{
  "hop_length": 320,
  "win_length": 512,
  "vocab_size": 56,
  "encoder_experts_per_token": 1,
  "text_encoder_causal": false,
  "text_encoder_moe": "soft",
  "text_encoder_slots_per_expert": 2,
  "lr": 0.0034,
  "lr_schedule": "cosine"
}
Rows from block 2 of the text encoder of a small contrastive audio-text model, named by matrix and row number. Rows with one number belong to one neuron. Each number is 200 + 20 x the weight over its row's rms, rounded and kept within 0 to 999. All counts start at 0. After the name is the row's rms in percent of the matrix's.
After each neuron's rows are labels from the 100 texts, of 14848, where the neuron reaches its highest value: "fires on" is the input token at the peak. Only what is clearly more common there than usual is listed. The data: synthesized solo parts of chorales (CocoChorales).
# fc1: MLP up (text_encoder.blocks.2.mlp.fc1.weight, 1024x256), inputs 128-255
# fc2: MLP down (text_encoder.blocks.2.mlp.fc2.weight, 256x1024, transposed), outputs 128-255

fc1.536,088,193,220,200,219,176,188,191,217,196,160,187,176,204,228,201,208,175,193,193,198,235,176,191,242,204,204,178,194,206,210,187,204,193,190,217,177,201,210,188,184,197,225,183,210,189,197,208,197,175,181,185,235,217,197,203,154,205,179,181,203,198,216,192,209,217,239,172,197,202,200,198,201,231,234,203,197,173,189,210,192,199,161,196,217,229,195,193,210,212,174,193,204,194,184,210,183,185,204,182,232,213,187,175,214,215,194,197,215,165,180,218,210,194,223,180,223,173,187,190,157,182,201,217,192,229,212,173,219
fc2.536,083,165,199,194,182,179,235,184,202,192,198,202,220,215,197,181,173,212,186,202,221,163,230,228,216,206,209,221,226,204,188,191,199,169,234,174,226,159,212,182,197,212,144,194,193,192,224,202,191,187,193,193,195,205,180,201,211,205,186,211,227,218,209,206,202,170,181,180,200,204,218,205,208,204,207,221,218,226,193,196,193,181,220,228,226,200,213,207,225,204,207,215,195,213,235,188,199,184,192,175,197,210,174,204,195,232,204,201,233,200,183,227,241,218,164,247,237,207,206,174,186,219,201,208,198,222,249,251,191
fires on: "violin"

fc1.647,106,186,202,200,191,213,187,226,190,163,210,214,234,194,201,200,210,221,193,188,210,206,185,203,175,156,236,184,211,192,221,185,216,217,220,190,246,202,209,189,192,181,218,233,188,180,219,206,183,189,219,214,251,203,193,225,208,213,218,200,197,222,166,210,205,190,203,213,227,202,243,211,227,181,211,183,166,228,221,195,198,183,190,181,214,220,211,200,173,209,213,186,219,206,185,209,221,207,232,182,168,176,189,192,218,202,195,182,215,234,190,204,209,190,224,192,166,218,211,206,213,234,208,182,193,188,171,172,233
fc2.647,108,207,167,217,230,199,191,225,186,190,192,184,173,199,200,172,195,195,220,237,197,191,199,218,222,217,223,187,148,204,197,220,194,192,208,173,194,186,201,256,202,179,185,193,201,206,216,233,195,190,209,201,207,205,195,214,219,181,166,188,235,226,214,201,142,197,228,218,196,192,216,224,165,216,230,223,178,210,209,197,222,196,189,179,220,206,200,220,210,220,193,190,174,197,225,184,174,219,220,206,191,154,211,199,208,204,179,234,172,206,183,187,183,211,223,195,174,223,205,171,197,208,172,187,179,209,195,228,186
fires on: "a4"; "g"

fc1.310,109,193,196,238,225,191,189,190,187,205,144,184,186,219,182,212,180,208,214,206,176,164,228,213,180,217,206,224,159,176,183,206,218,184,185,200,239,190,170,215,219,210,209,195,207,219,196,165,232,173,209,188,179,207,183,202,231,179,249,225,189,204,219,201,207,217,207,205,190,203,176,218,226,236,214,230,182,206,199,198,242,216,194,219,198,202,227,186,200,172,197,182,209,186,181,205,208,200,195,212,226,191,195,206,185,210,207,224,188,189,235,231,172,194,198,222,202,247,203,229,223,187,231,200,232,192,203,193,198
fc2.310,111,228,175,212,223,200,158,186,208,237,176,178,199,209,193,203,216,211,215,170,169,183,221,219,233,210,183,210,169,243,170,196,184,224,184,252,203,171,205,174,241,220,191,199,236,199,203,181,213,179,232,210,167,163,212,178,208,185,228,185,180,186,194,211,193,158,227,234,207,196,231,263,229,211,207,209,211,149,181,196,159,191,225,212,187,216,212,180,174,189,215,205,207,179,182,200,198,208,204,169,155,215,188,208,224,232,241,190,224,200,189,217,187,217,203,195,201,196,192,213,212,205,207,222,187,225,212,228,230
fires on: "e5"

fc1.110,092,236,167,220,214,214,190,187,187,287,215,201,170,193,229,223,183,188,188,186,215,205,164,218,203,220,192,198,219,193,184,175,193,212,191,225,172,224,172,201,192,189,199,191,211,230,181,212,216,250,186,221,218,186,234,207,183,200,195,221,172,214,221,204,183,167,205,178,193,154,196,216,189,182,220,217,218,202,200,177,192,197,243,216,218,185,162,200,241,222,207,196,211,206,222,212,189,191,205,200,199,192,206,215,184,199,188,209,198,210,169,204,194,211,206,192,170,210,172,204,190,184,221,185,203,193,208,249,176
fc2.110,096,241,196,199,186,176,226,213,161,186,223,191,216,172,212,206,184,184,208,191,214,216,212,206,156,170,231,214,203,184,218,177,206,204,224,215,203,216,196,172,183,188,170,181,192,206,203,214,193,188,211,177,202,202,216,204,171,186,183,219,192,232,169,211,217,185,210,201,236,238,205,188,223,187,230,197,234,219,229,184,215,231,198,200,173,241,190,180,226,228,176,188,179,199,187,207,200,201,182,203,193,194,211,197,191,215,193,198,198,197,231,211,174,172,217,191,197,187,181,213,231,199,188,149,186,236,181,199,173
fires on: "d5"

fc1.765,081,239,195,205,239,201,190,178,197,205,216,187,237,227,216,250,175,182,187,227,190,213,163,177,170,197,191,221,217,191,184,164,209,213,211,216,237,184,212,212,183,216,189,230,212,224,176,224,206,187,185,193,176,197,213,192,202,225,225,209,224,186,180,168,212,187,202,188,191,185,208,212,199,214,194,200,227,195,190,212,212,202,211,194,202,202,204,231,194,227,218,188,209,192,195,212,201,228,194,193,194,170,179,217,158,192,188,216,160,223,187,229,236,218,175,199,210,167,200,202,197,176,182,180,197,220,198,217,167
fc2.765,083,181,235,217,212,200,230,189,157,222,227,194,215,176,180,198,196,181,249,183,219,182,220,211,181,228,190,209,224,187,164,201,201,186,191,176,184,177,162,212,191,211,192,239,210,237,206,191,188,200,219,210,208,179,196,206,220,197,200,165,176,190,213,163,173,217,203,205,235,181,203,203,218,176,209,195,181,181,213,175,186,199,204,192,216,201,207,218,181,207,188,237,183,207,178,241,216,195,191,172,229,203,217,213,205,213,199,207,212,207,238,167,201,213,231,194,210,244,191,161,202,231,207,183,178,181,227,204,196
fires on: "d5"; ":"

fc1.116,111,228,224,215,194,177,179,244,215,209,197,205,211,178,181,193,191,204,190,215,186,197,220,178,188,172,192,194,197,191,206,180,206,199,223,222,222,197,231,168,172,180,238,214,204,210,176,170,208,188,207,213,225,228,223,214,207,223,205,191,194,193,177,213,190,182,215,216,230,190,192,170,215,198,203,227,227,218,184,191,171,207,199,180,203,164,202,198,197,186,188,178,192,171,194,207,230,205,213,198,195,205,197,196,196,168,176,174,212,201,189,217,193,161,227,187,181,191,168,224,207,209,186,196,187,189,203,208,203
fc2.116,110,210,236,197,223,204,210,214,198,203,162,197,202,204,181,235,187,237,161,197,216,170,212,216,252,178,206,196,219,160,204,202,213,200,201,232,194,191,203,188,219,215,177,185,199,230,176,235,222,190,215,218,255,217,229,189,189,198,153,187,244,182,223,199,214,226,208,157,204,198,187,205,212,208,213,219,174,187,177,198,200,210,205,218,198,195,205,202,213,203,176,200,193,215,199,204,231,175,209,211,196,211,208,224,226,188,215,209,216,210,203,178,199,171,203,186,193,200,190,213,202,237,209,194,173,195,213,191,212
fires on: "a4"

fc1.259,099,210,193,236,206,202,192,203,224,218,193,157,180,188,201,194,181,194,227,233,222,170,205,239,183,181,175,201,202,197,187,196,225,209,214,198,207,187,185,196,200,163,201,192,220,229,195,222,225,208,142,237,181,188,204,212,195,192,212,259,156,204,195,192,223,155,200,176,195,189,164,193,196,180,220,180,215,230,227,194,219,168,188,179,177,199,181,180,210,199,209,204,228,199,222,187,234,181,228,174,176,188,231,222,174,221,244,207,199,195,218,226,185,177,204,223,182,189,171,192,207,233,218,173,206,205,194,230,165
fc2.259,100,230,201,182,209,211,176,227,177,233,207,212,188,190,194,159,177,183,232,180,192,227,225,212,254,212,229,190,181,198,184,188,198,207,185,205,208,160,194,181,222,210,216,191,202,223,156,186,205,178,204,202,187,209,199,180,186,185,214,193,188,230,192,229,204,189,171,225,209,187,200,155,229,199,190,195,209,221,178,210,170,191,228,189,185,177,196,197,197,230,195,218,199,202,241,204,207,219,187,186,171,185,227,203,163,222,210,214,198,224,233,184,255,210,200,179,186,238,228,191,191,224,189,184,192,195,174,193,179
fires on: "e5"; "a"; "a2"

fc1.261,122,195,216,228,197,219,197,211,207,192,196,224,189,214,212,183,201,144,205,198,211,220,198,208,229,182,198,229,184,212,182,160,210,212,160,218,190,189,235,196,240,193,205,212,229,196,211,254,210,203,219,186,164,194,184,246,173,195,180,211,188,188,230,206,213,209,176,210,184,230,215,213,197,186,212,173,226,199,201,177,204,181,226,183,230,231,210,214,216,179,221,172,219,221,182,203,211,228,207,219,203,191,175,151,211,180,185,169,173,211,179,198,165,209,175,218,200,210,174,232,199,141,179,188,193,176,183,171,222
fc2.261,116,217,200,181,216,189,182,197,223,200,205,234,201,194,184,205,210,252,227,211,214,231,209,159,208,194,162,213,197,242,182,214,205,177,177,184,200,190,217,232,216,185,196,214,197,225,169,216,153,211,220,175,182,209,183,167,224,196,182,186,217,218,220,155,196,177,206,188,210,211,208,254,214,200,210,209,217,216,196,216,217,201,177,183,242,196,231,221,194,177,184,194,209,153,202,253,187,212,191,206,216,185,204,165,204,201,186,188,184,230,208,207,202,193,150,147,211,190,197,191,217,180,233,183,211,187,204,205,222
fires on: "d5"

fc1.52,075,203,175,179,178,168,172,181,211,209,181,181,214,207,199,189,190,186,196,221,202,196,178,219,176,181,185,208,174,224,190,203,199,158,208,200,226,248,203,162,206,208,195,200,224,203,234,199,223,186,182,195,189,188,174,214,205,189,192,238,190,186,202,165,165,215,178,214,186,187,223,198,192,184,201,205,202,190,176,217,218,193,227,190,200,161,205,194,239,229,206,216,202,196,210,197,202,208,218,180,140,197,207,220,206,192,165,204,196,182,210,223,210,177,213,173,198,201,189,201,260,228,214,181,177,198,207,215,236
fc2.52,075,178,189,223,208,225,186,205,177,194,216,183,235,202,204,233,206,184,172,178,230,197,206,183,197,210,182,203,206,200,215,199,222,199,192,211,171,221,218,215,180,209,174,167,197,220,210,182,192,200,204,180,201,217,199,185,199,206,223,175,178,239,249,224,167,216,177,181,204,252,222,193,188,174,188,217,196,207,154,201,221,210,212,200,203,198,165,199,198,187,206,206,211,212,202,209,207,204,217,201,195,188,230,197,189,176,198,207,183,197,195,200,174,239,185,182,208,216,192,216,185,190,193,200,210,183,246,193,196
fires on: "cello"

fc1.136,088,219,190,189,215,224,185,214,199,195,194,226,203,216,188,201,186,213,222,214,176,212,179,203,177,229,235,191,211,200,195,244,254,221,227,168,186,201,180,187,200,194,210,208,214,216,187,205,188,188,202,186,220,167,198,185,226,212,213,181,212,204,213,244,190,208,212,165,232,214,201,192,228,178,198,204,204,227,195,236,227,186,216,163,215,165,235,199,199,181,198,150,187,198,178,182,199,229,219,210,189,167,191,187,167,197,205,166,219,199,211,191,173,233,200,169,187,197,214,202,188,181,214,205,224,229,220,191,240
fc2.136,096,191,178,177,183,214,193,222,209,203,212,212,199,196,226,194,201,169,175,188,198,221,172,179,203,197,185,238,186,178,222,187,220,223,171,247,185,210,201,248,196,215,220,188,211,202,201,187,199,184,189,216,192,202,192,226,198,182,216,189,185,188,175,221,201,189,192,164,225,210,232,210,201,218,164,189,223,208,177,207,194,185,232,241,195,219,159,219,179,200,216,183,221,197,145,162,184,239,210,206,197,200,191,185,214,202,193,206,177,196,194,228,144,214,209,228,173,208,183,208,208,179,224,180,194,215,207,208,212
fires on: "e5"

fc1.252,141,184,200,205,221,203,190,224,212,222,187,190,230,204,201,181,200,201,230,191,226,201,176,179,192,215,207,179,187,198,151,198,196,186,223,194,181,192,191,194,186,258,217,210,205,203,224,199,239,229,218,190,208,181,203,215,219,200,216,188,195,192,178,186,233,199,178,248,189,193,211,164,187,199,148,210,181,211,211,220,206,193,209,229,188,225,232,205,194,181,189,200,184,219,216,187,193,212,192,218,194,209,165,195,192,201,236,223,192,195,208,185,182,208,161,169,192,236,203,229,172,174,180,186,213,233,220,230,229
fc2.252,127,170,192,196,188,192,226,172,171,235,202,213,180,196,160,216,236,210,196,187,200,197,191,183,239,202,230,206,200,197,176,182,213,151,226,158,215,213,212,211,191,237,226,173,175,206,211,188,191,207,195,193,195,182,192,208,209,196,214,196,183,175,214,180,195,180,177,226,179,178,194,162,188,203,170,214,226,184,209,248,227,216,128,223,194,230,193,182,208,205,199,218,173,237,233,176,181,197,204,173,233,201,170,214,200,187,204,206,180,216,199,198,201,216,214,199,180,231,176,243,205,203,159,170,211,221,217,161,220
fires on: "5"

fc1.13,096,199,214,207,201,211,243,225,184,243,165,223,230,228,211,221,224,175,217,204,174,185,167,197,177,189,237,218,192,210,227,231,216,215,211,165,243,203,204,202,202,180,212,209,204,224,199,192,185,207,226,169,268,138,205,231,177,185,208,183,207,211,179,184,200,203,199,221,230,178,189,224,220,182,211,202,201,199,179,201,181,207,235,199,190,189,197,225,176,229,225,172,188,194,237,185,224,235,194,190,170,197,191,197,194,232,159,197,244,189,194,178,194,159,212,193,197,174,194,189,190,253,201,194,187,184,202,180,213
fc2.13,101,233,204,220,190,180,196,233,172,240,187,184,222,209,197,186,178,201,190,192,217,175,205,181,233,211,215,227,201,183,212,196,218,207,187,189,164,190,244,190,193,207,212,205,197,185,160,235,180,191,170,186,184,217,197,162,214,194,195,223,234,239,165,186,209,221,217,188,193,192,189,211,179,200,227,231,168,215,203,197,216,184,154,160,171,264,202,174,205,211,237,191,199,217,217,191,211,187,220,225,214,182,188,192,202,197,221,168,191,219,224,213,209,208,202,220,210,215,203,192,182,180,162,179,203,200,219,175,199
fires on: "a4"

fc1.592,129,197,190,169,213,188,173,186,173,206,166,212,204,192,185,222,168,216,226,199,213,188,210,206,219,186,213,214,215,221,246,159,185,207,223,219,186,172,197,198,179,209,211,218,236,174,193,189,219,180,196,181,192,199,194,196,215,179,197,217,203,231,173,166,231,173,188,175,206,196,226,206,218,235,191,183,176,192,235,209,218,198,207,205,216,176,240,208,192,178,205,174,235,208,201,214,162,192,243,224,214,212,185,211,194,220,186,197,150,197,192,174,183,198,194,207,200,184,214,197,176,221,195,183,209,228,200,208,218
fc2.592,127,237,175,199,202,212,166,194,203,216,206,211,206,202,158,187,215,196,215,200,227,225,196,184,185,236,201,202,222,255,208,204,236,224,208,225,204,200,205,218,198,207,191,205,236,209,170,211,222,184,203,159,192,213,197,190,223,212,196,209,199,196,193,199,170,201,214,228,176,182,209,221,181,199,173,177,177,207,229,191,190,143,192,249,216,243,177,221,212,173,177,180,199,179,217,226,204,194,223,195,195,234,173,247,220,225,183,189,182,220,238,182,198,159,170,217,179,197,200,194,181,171,200,200,192,180,180,211,211
fires on: "5"; "f"

fc1.754,090,217,190,178,193,194,214,189,191,190,182,200,174,177,220,207,187,211,205,190,231,249,199,222,175,215,178,172,195,157,210,202,180,186,227,200,194,228,171,213,199,180,201,170,211,193,211,217,187,220,223,226,243,213,213,198,201,152,173,189,191,201,200,182,166,201,190,208,205,213,207,206,184,180,223,215,195,195,214,181,215,198,225,220,185,219,203,203,220,205,177,208,254,222,232,200,176,221,208,192,210,173,225,187,241,190,176,182,213,205,226,217,217,154,238,207,189,190,230,203,187,205,196,210,229,224,209,197,218
fc2.754,092,206,174,187,195,172,190,209,192,157,168,201,201,172,193,182,203,185,214,222,198,193,185,179,209,175,186,175,173,233,184,187,198,223,180,169,201,189,194,172,215,186,189,185,246,235,205,186,226,210,211,213,191,213,175,197,189,197,190,219,195,190,234,222,206,158,158,198,187,202,179,223,170,181,224,192,197,186,210,190,213,222,273,194,196,187,184,210,213,208,244,151,174,184,229,207,208,196,220,204,193,185,180,176,180,168,169,189,201,196,191,201,228,197,206,196,173,208,175,207,194,221,231,206,182,190,211,190,207
fires on: "cello"

fc1.146,106,201,181,203,214,166,178,230,210,223,200,200,182,185,188,197,150,190,217,200,179,220,210,219,202,172,188,230,175,229,173,185,216,182,195,199,199,224,197,172,206,183,189,223,202,249,183,230,215,203,175,211,195,219,177,225,191,194,161,178,185,207,187,196,202,203,217,201,196,182,208,187,216,210,201,215,203,214,157,202,185,160,175,187,191,230,185,200,216,163,178,178,163,201,213,239,223,186,208,185,208,162,206,200,191,187,199,157,208,203,188,223,183,184,166,214,201,217,189,210,176,176,212,192,200,217,216,152,234
fc2.146,110,174,224,226,201,183,209,153,216,216,216,172,149,232,217,190,183,181,198,209,231,198,235,229,202,197,200,188,182,249,172,208,192,213,201,199,219,203,217,223,245,200,253,234,205,197,221,189,222,181,203,213,193,202,190,229,208,228,218,215,201,191,219,181,183,177,199,184,214,180,230,222,196,230,180,187,184,206,221,206,214,197,205,197,172,223,233,247,183,183,221,189,224,241,206,219,223,198,186,229,212,219,240,185,181,138,174,207,200,198,173,193,190,178,192,214,207,175,207,252,228,196,179,200,192,161,215,186,184
fires on: "d5"; "d"; "d4"

fc1.531,098,175,204,183,232,194,192,193,171,135,189,194,210,238,222,198,184,184,193,207,173,180,224,207,198,223,207,201,182,208,233,169,229,182,188,198,211,208,153,200,195,171,227,212,206,194,206,211,201,181,215,219,241,228,242,198,204,224,197,220,163,198,212,224,204,212,210,211,175,220,212,184,246,172,216,245,188,220,206,216,207,187,188,180,197,215,248,184,178,179,203,171,189,203,190,210,229,208,220,167,175,189,190,206,178,184,200,216,231,191,200,196,235,207,189,201,202,197,183,193,201,258,212,163,189,176,204,187,236
fc2.531,101,195,175,204,190,180,203,194,198,193,215,213,180,180,202,191,170,154,220,234,172,224,206,222,262,183,206,188,227,193,187,231,196,216,150,214,234,178,172,222,185,227,201,208,197,211,212,179,215,185,172,199,215,209,193,204,215,199,167,168,231,224,203,208,193,207,199,211,203,203,212,179,214,201,220,172,199,179,197,179,219,178,199,214,230,218,154,231,172,213,166,195,193,210,200,204,167,201,169,186,182,177,214,181,199,156,230,187,223,176,158,197,232,236,177,171,188,211,218,237,190,211,215,232,201,201,183,190,217
fires on: "a4"; "a3"

fc1.550,100,219,220,158,211,210,183,209,170,224,214,164,185,230,178,206,207,173,191,222,183,204,233,204,208,202,201,221,208,202,193,195,199,217,238,205,263,202,211,208,227,203,213,192,244,234,187,203,208,200,197,212,220,247,179,196,182,206,193,174,186,197,235,206,176,199,201,219,193,134,194,199,234,220,261,212,180,195,196,173,176,193,190,200,189,201,187,206,202,214,220,199,217,196,226,226,239,187,204,163,208,209,200,207,185,226,203,194,215,208,217,199,197,183,193,218,206,207,207,212,223,210,188,193,218,189,198,214,200
fc2.550,108,200,167,178,193,154,200,210,219,170,196,189,171,174,213,197,189,212,194,203,218,198,194,207,214,208,189,170,218,197,191,188,258,213,214,211,255,180,197,198,230,181,147,186,217,200,205,196,243,159,174,189,201,186,218,186,176,203,218,174,224,164,215,211,196,183,176,220,189,201,213,179,235,172,193,241,195,201,180,205,220,199,200,188,174,235,235,223,180,234,197,228,212,198,178,237,217,182,162,180,189,168,202,239,177,190,207,214,219,217,228,195,209,204,235,219,207,212,188,192,187,189,221,196,216,244,214,196,174
fires on: "e5"; "a"; "a2"

fc1.395,088,234,230,200,193,196,171,191,198,147,180,230,231,192,206,184,192,204,219,196,176,228,188,212,219,212,192,177,189,183,190,217,174,214,225,211,205,190,221,212,190,192,218,188,213,212,205,212,206,176,190,263,196,211,174,218,210,175,203,179,178,206,225,183,194,181,186,210,208,187,200,174,192,185,213,246,196,208,208,245,191,199,235,171,220,212,228,223,228,181,188,222,203,213,221,175,205,203,227,198,186,212,187,196,178,209,185,181,186,216,202,205,216,195,234,190,150,196,176,209,185,206,170,186,176,223,180,196,171
fc2.395,089,214,180,253,214,162,190,213,193,189,213,196,214,239,175,203,196,214,225,232,146,207,225,188,218,189,178,230,194,191,195,219,182,188,195,191,195,225,199,197,212,197,214,190,206,219,202,231,189,186,186,179,203,188,195,197,200,174,205,243,183,194,175,165,167,221,188,198,173,210,218,174,161,199,193,195,188,213,181,203,190,193,193,223,205,202,217,228,224,208,229,225,209,190,189,193,203,192,212,151,223,206,189,183,185,188,187,217,218,176,194,159,225,186,207,197,180,253,205,220,216,193,165,210,185,189,222,172,192
fires on: "d5"

fc1.60,103,196,217,207,209,190,155,199,186,232,200,210,204,192,230,187,207,211,214,189,220,217,183,188,183,195,216,207,199,182,181,210,165,173,148,180,184,207,190,209,207,240,188,183,219,200,217,198,213,207,204,221,235,193,250,198,222,206,205,242,193,239,192,176,215,226,227,199,196,208,200,171,199,178,186,174,201,176,216,179,195,206,176,183,207,205,197,219,194,185,206,205,217,219,189,202,203,204,182,199,201,191,219,201,211,213,214,192,206,203,223,249,217,205,213,201,198,201,200,187,196,231,181,201,200,169,211,194,222
fc2.60,103,181,193,178,204,236,203,191,196,227,194,196,204,191,185,223,200,180,212,212,178,200,183,226,184,227,197,184,204,212,212,173,212,225,180,208,204,185,157,180,181,196,220,221,225,196,188,199,216,198,195,216,195,177,192,191,210,179,201,213,198,197,227,203,209,177,210,195,208,188,193,218,186,249,181,211,155,194,199,185,211,203,229,220,177,225,164,162,205,203,194,188,210,200,252,230,236,213,192,193,217,213,225,220,216,181,178,184,227,205,203,187,213,185,175,189,199,188,216,253,209,190,190,227,213,176,197,159,238
fires on: "a4"; "a5"

fc1.725,099,204,216,194,173,233,187,233,183,202,170,205,188,190,216,223,191,219,192,188,182,177,193,215,169,174,192,208,170,233,219,169,223,229,206,216,223,202,169,178,197,204,225,205,186,140,223,189,219,190,188,204,233,223,233,225,213,195,206,186,175,228,198,213,181,185,219,190,221,202,201,195,210,169,211,219,185,183,187,202,205,222,218,208,202,177,217,212,184,197,241,186,199,210,195,210,227,204,201,207,189,180,183,194,225,192,198,221,240,211,192,218,190,181,203,198,161,202,169,207,213,208,197,201,227,222,199,186,203
fc2.725,108,209,174,214,189,207,179,199,195,190,215,223,218,215,217,213,201,199,207,182,178,195,172,183,217,184,175,182,215,198,214,250,207,177,193,203,222,179,210,213,190,179,196,179,210,194,218,218,182,198,197,222,193,223,219,199,186,195,175,201,229,238,164,189,206,221,170,226,205,171,218,174,171,204,200,230,184,232,203,195,209,194,187,190,229,214,232,229,189,204,216,173,225,196,188,222,164,224,232,178,210,196,197,204,175,187,171,190,190,201,210,200,216,204,208,171,221,203,191,206,188,198,202,190,196,191,196,170,186
fires on: "a4"; "a"; "d"

fc1.340,104,166,168,208,183,208,171,182,256,161,180,210,207,222,199,217,161,214,201,218,185,173,205,195,177,186,190,190,193,199,230,210,179,224,231,197,208,198,185,224,195,186,214,194,201,226,208,179,196,175,235,206,218,192,182,187,232,199,172,215,163,175,193,183,194,180,220,174,218,202,220,205,183,199,201,208,179,210,199,193,187,208,201,212,188,245,187,165,180,166,163,174,201,226,184,199,230,196,203,219,208,207,186,223,168,171,203,174,234,196,251,224,201,180,182,209,189,218,197,212,229,206,217,227,207,226,175,157,224
fc2.340,103,209,225,173,200,214,211,191,204,224,211,190,156,215,180,172,222,202,200,250,197,198,236,210,221,220,225,177,182,175,240,169,206,199,207,210,209,207,184,191,220,202,187,201,154,222,243,228,199,202,172,193,185,184,212,169,222,224,215,213,213,226,200,231,205,195,231,183,214,214,209,188,200,213,220,190,166,185,189,228,168,196,225,185,178,202,201,181,184,169,226,175,218,224,192,157,209,190,226,200,183,184,205,175,174,188,176,226,203,199,176,224,188,203,209,201,205,167,209,175,215,186,187,219,216,195,216,175,182
fires on: "e5"; "a2"

fc1.292,092,242,241,204,207,182,188,181,208,195,178,215,199,170,208,231,215,216,190,254,149,212,190,213,200,205,196,221,181,224,198,259,211,210,206,205,162,217,181,184,233,170,200,218,184,206,215,202,171,218,207,192,188,210,207,193,208,173,171,220,191,192,173,216,204,240,171,190,195,199,175,187,220,174,199,185,182,236,163,222,202,234,197,226,202,149,210,153,196,161,183,217,207,195,209,203,198,228,218,196,186,244,213,177,176,223,195,228,209,186,212,223,218,205,192,190,211,243,193,192,200,202,192,178,227,221,210,206,215
fc2.292,093,208,200,210,198,170,163,220,187,221,197,218,234,188,213,232,187,204,207,177,218,191,205,176,200,199,201,207,211,177,177,184,194,169,234,190,179,206,220,204,162,167,207,215,208,229,220,218,224,202,219,220,209,188,180,221,197,171,214,215,159,223,143,191,222,230,215,174,194,191,183,198,142,184,204,208,218,220,180,186,195,216,198,210,196,212,204,182,185,215,209,188,188,186,188,203,160,176,199,210,209,210,190,215,194,214,185,178,216,177,176,201,225,174,209,176,202,197,170,188,244,190,197,228,183,190,168,169,186
fires on: "d5"; "3"; "g3"

fc1.128,086,184,198,225,155,227,209,174,190,199,179,194,195,197,202,204,173,216,199,239,207,241,217,237,213,195,213,200,189,196,202,154,228,189,225,207,213,210,202,204,195,216,184,191,197,211,185,199,200,211,212,164,206,226,216,218,198,239,196,189,163,208,218,196,189,179,154,214,186,208,210,160,228,241,208,172,171,180,226,212,179,176,188,246,186,186,227,172,165,175,207,152,180,197,198,172,215,188,217,223,224,186,229,212,171,209,222,179,203,205,201,227,153,209,214,172,190,220,207,186,201,199,204,202,185,177,223,205,230
fc2.128,087,216,231,200,207,220,178,154,195,182,221,186,214,190,157,215,228,203,189,210,210,224,187,203,172,219,182,216,187,182,187,196,167,177,180,188,203,177,210,175,212,196,211,209,218,190,242,182,183,163,188,216,204,185,201,206,171,188,247,210,186,217,212,243,205,200,201,184,215,219,196,206,212,191,185,205,221,194,187,163,223,187,194,205,239,184,182,210,239,204,161,193,188,231,184,223,222,213,188,199,187,187,174,201,226,169,208,230,216,218,174,208,174,227,230,192,216,198,197,202,225,205,189,222,202,220,171,194,229
fires on: "a4"; "a3"

fc1.12,103,205,226,232,198,172,216,186,226,172,209,193,221,205,211,176,206,205,220,200,194,234,207,225,183,205,162,188,182,198,151,213,206,188,196,183,175,189,200,211,234,176,196,197,219,222,193,203,227,211,173,204,183,175,164,230,222,198,162,203,219,215,233,174,215,194,211,239,177,196,229,196,204,159,225,171,199,205,166,183,189,157,201,164,228,237,211,155,193,178,206,167,209,181,200,195,154,204,201,231,216,200,201,211,215,165,189,183,195,227,172,220,199,184,195,189,173,199,194,196,210,190,183,190,193,226,179,196,196
fc2.12,104,198,231,188,216,187,194,215,211,163,193,189,161,182,204,217,180,200,188,213,180,218,197,179,180,197,180,170,195,191,179,221,217,189,193,199,186,203,227,233,200,171,217,195,204,179,196,188,236,213,196,186,126,192,220,242,226,179,211,190,217,178,204,212,226,208,228,177,211,192,175,177,210,203,198,184,212,208,209,196,184,192,186,210,186,176,202,186,235,172,175,216,213,207,196,229,217,204,221,211,237,174,195,184,221,193,172,187,183,212,178,191,174,194,179,204,209,202,164,180,219,205,164,201,193,207,222,184,196
fires on: "d5"; "a5"; "d4"

fc1.387,108,223,210,215,193,182,184,169,203,174,202,207,215,218,192,185,181,208,202,216,182,216,189,196,203,187,183,167,202,250,182,203,186,217,182,194,230,244,197,203,191,230,200,180,214,222,185,170,255,219,212,215,175,220,187,223,210,201,168,215,210,227,240,195,176,197,185,205,213,201,232,195,195,185,179,170,216,247,170,226,186,216,215,228,206,256,222,169,230,183,209,195,216,206,238,189,174,170,225,203,164,187,188,162,224,200,167,223,223,230,215,197,217,194,188,191,214,200,148,184,207,207,204,178,190,174,177,220,205
fc2.387,111,195,177,168,236,163,194,178,190,210,162,204,210,187,183,177,168,189,218,183,214,183,192,175,173,222,184,243,183,223,207,202,168,193,200,228,211,206,175,197,190,224,196,195,207,218,220,193,214,229,203,191,205,198,165,184,211,209,183,235,215,199,169,184,213,190,197,199,180,192,220,201,174,184,241,213,229,213,207,224,235,209,198,192,190,225,181,161,220,199,154,188,194,205,237,213,188,201,216,200,173,195,181,234,192,201,174,207,169,229,182,216,189,230,177,187,199,210,185,202,196,173,196,240,223,213,170,197,182
fires on: "cello"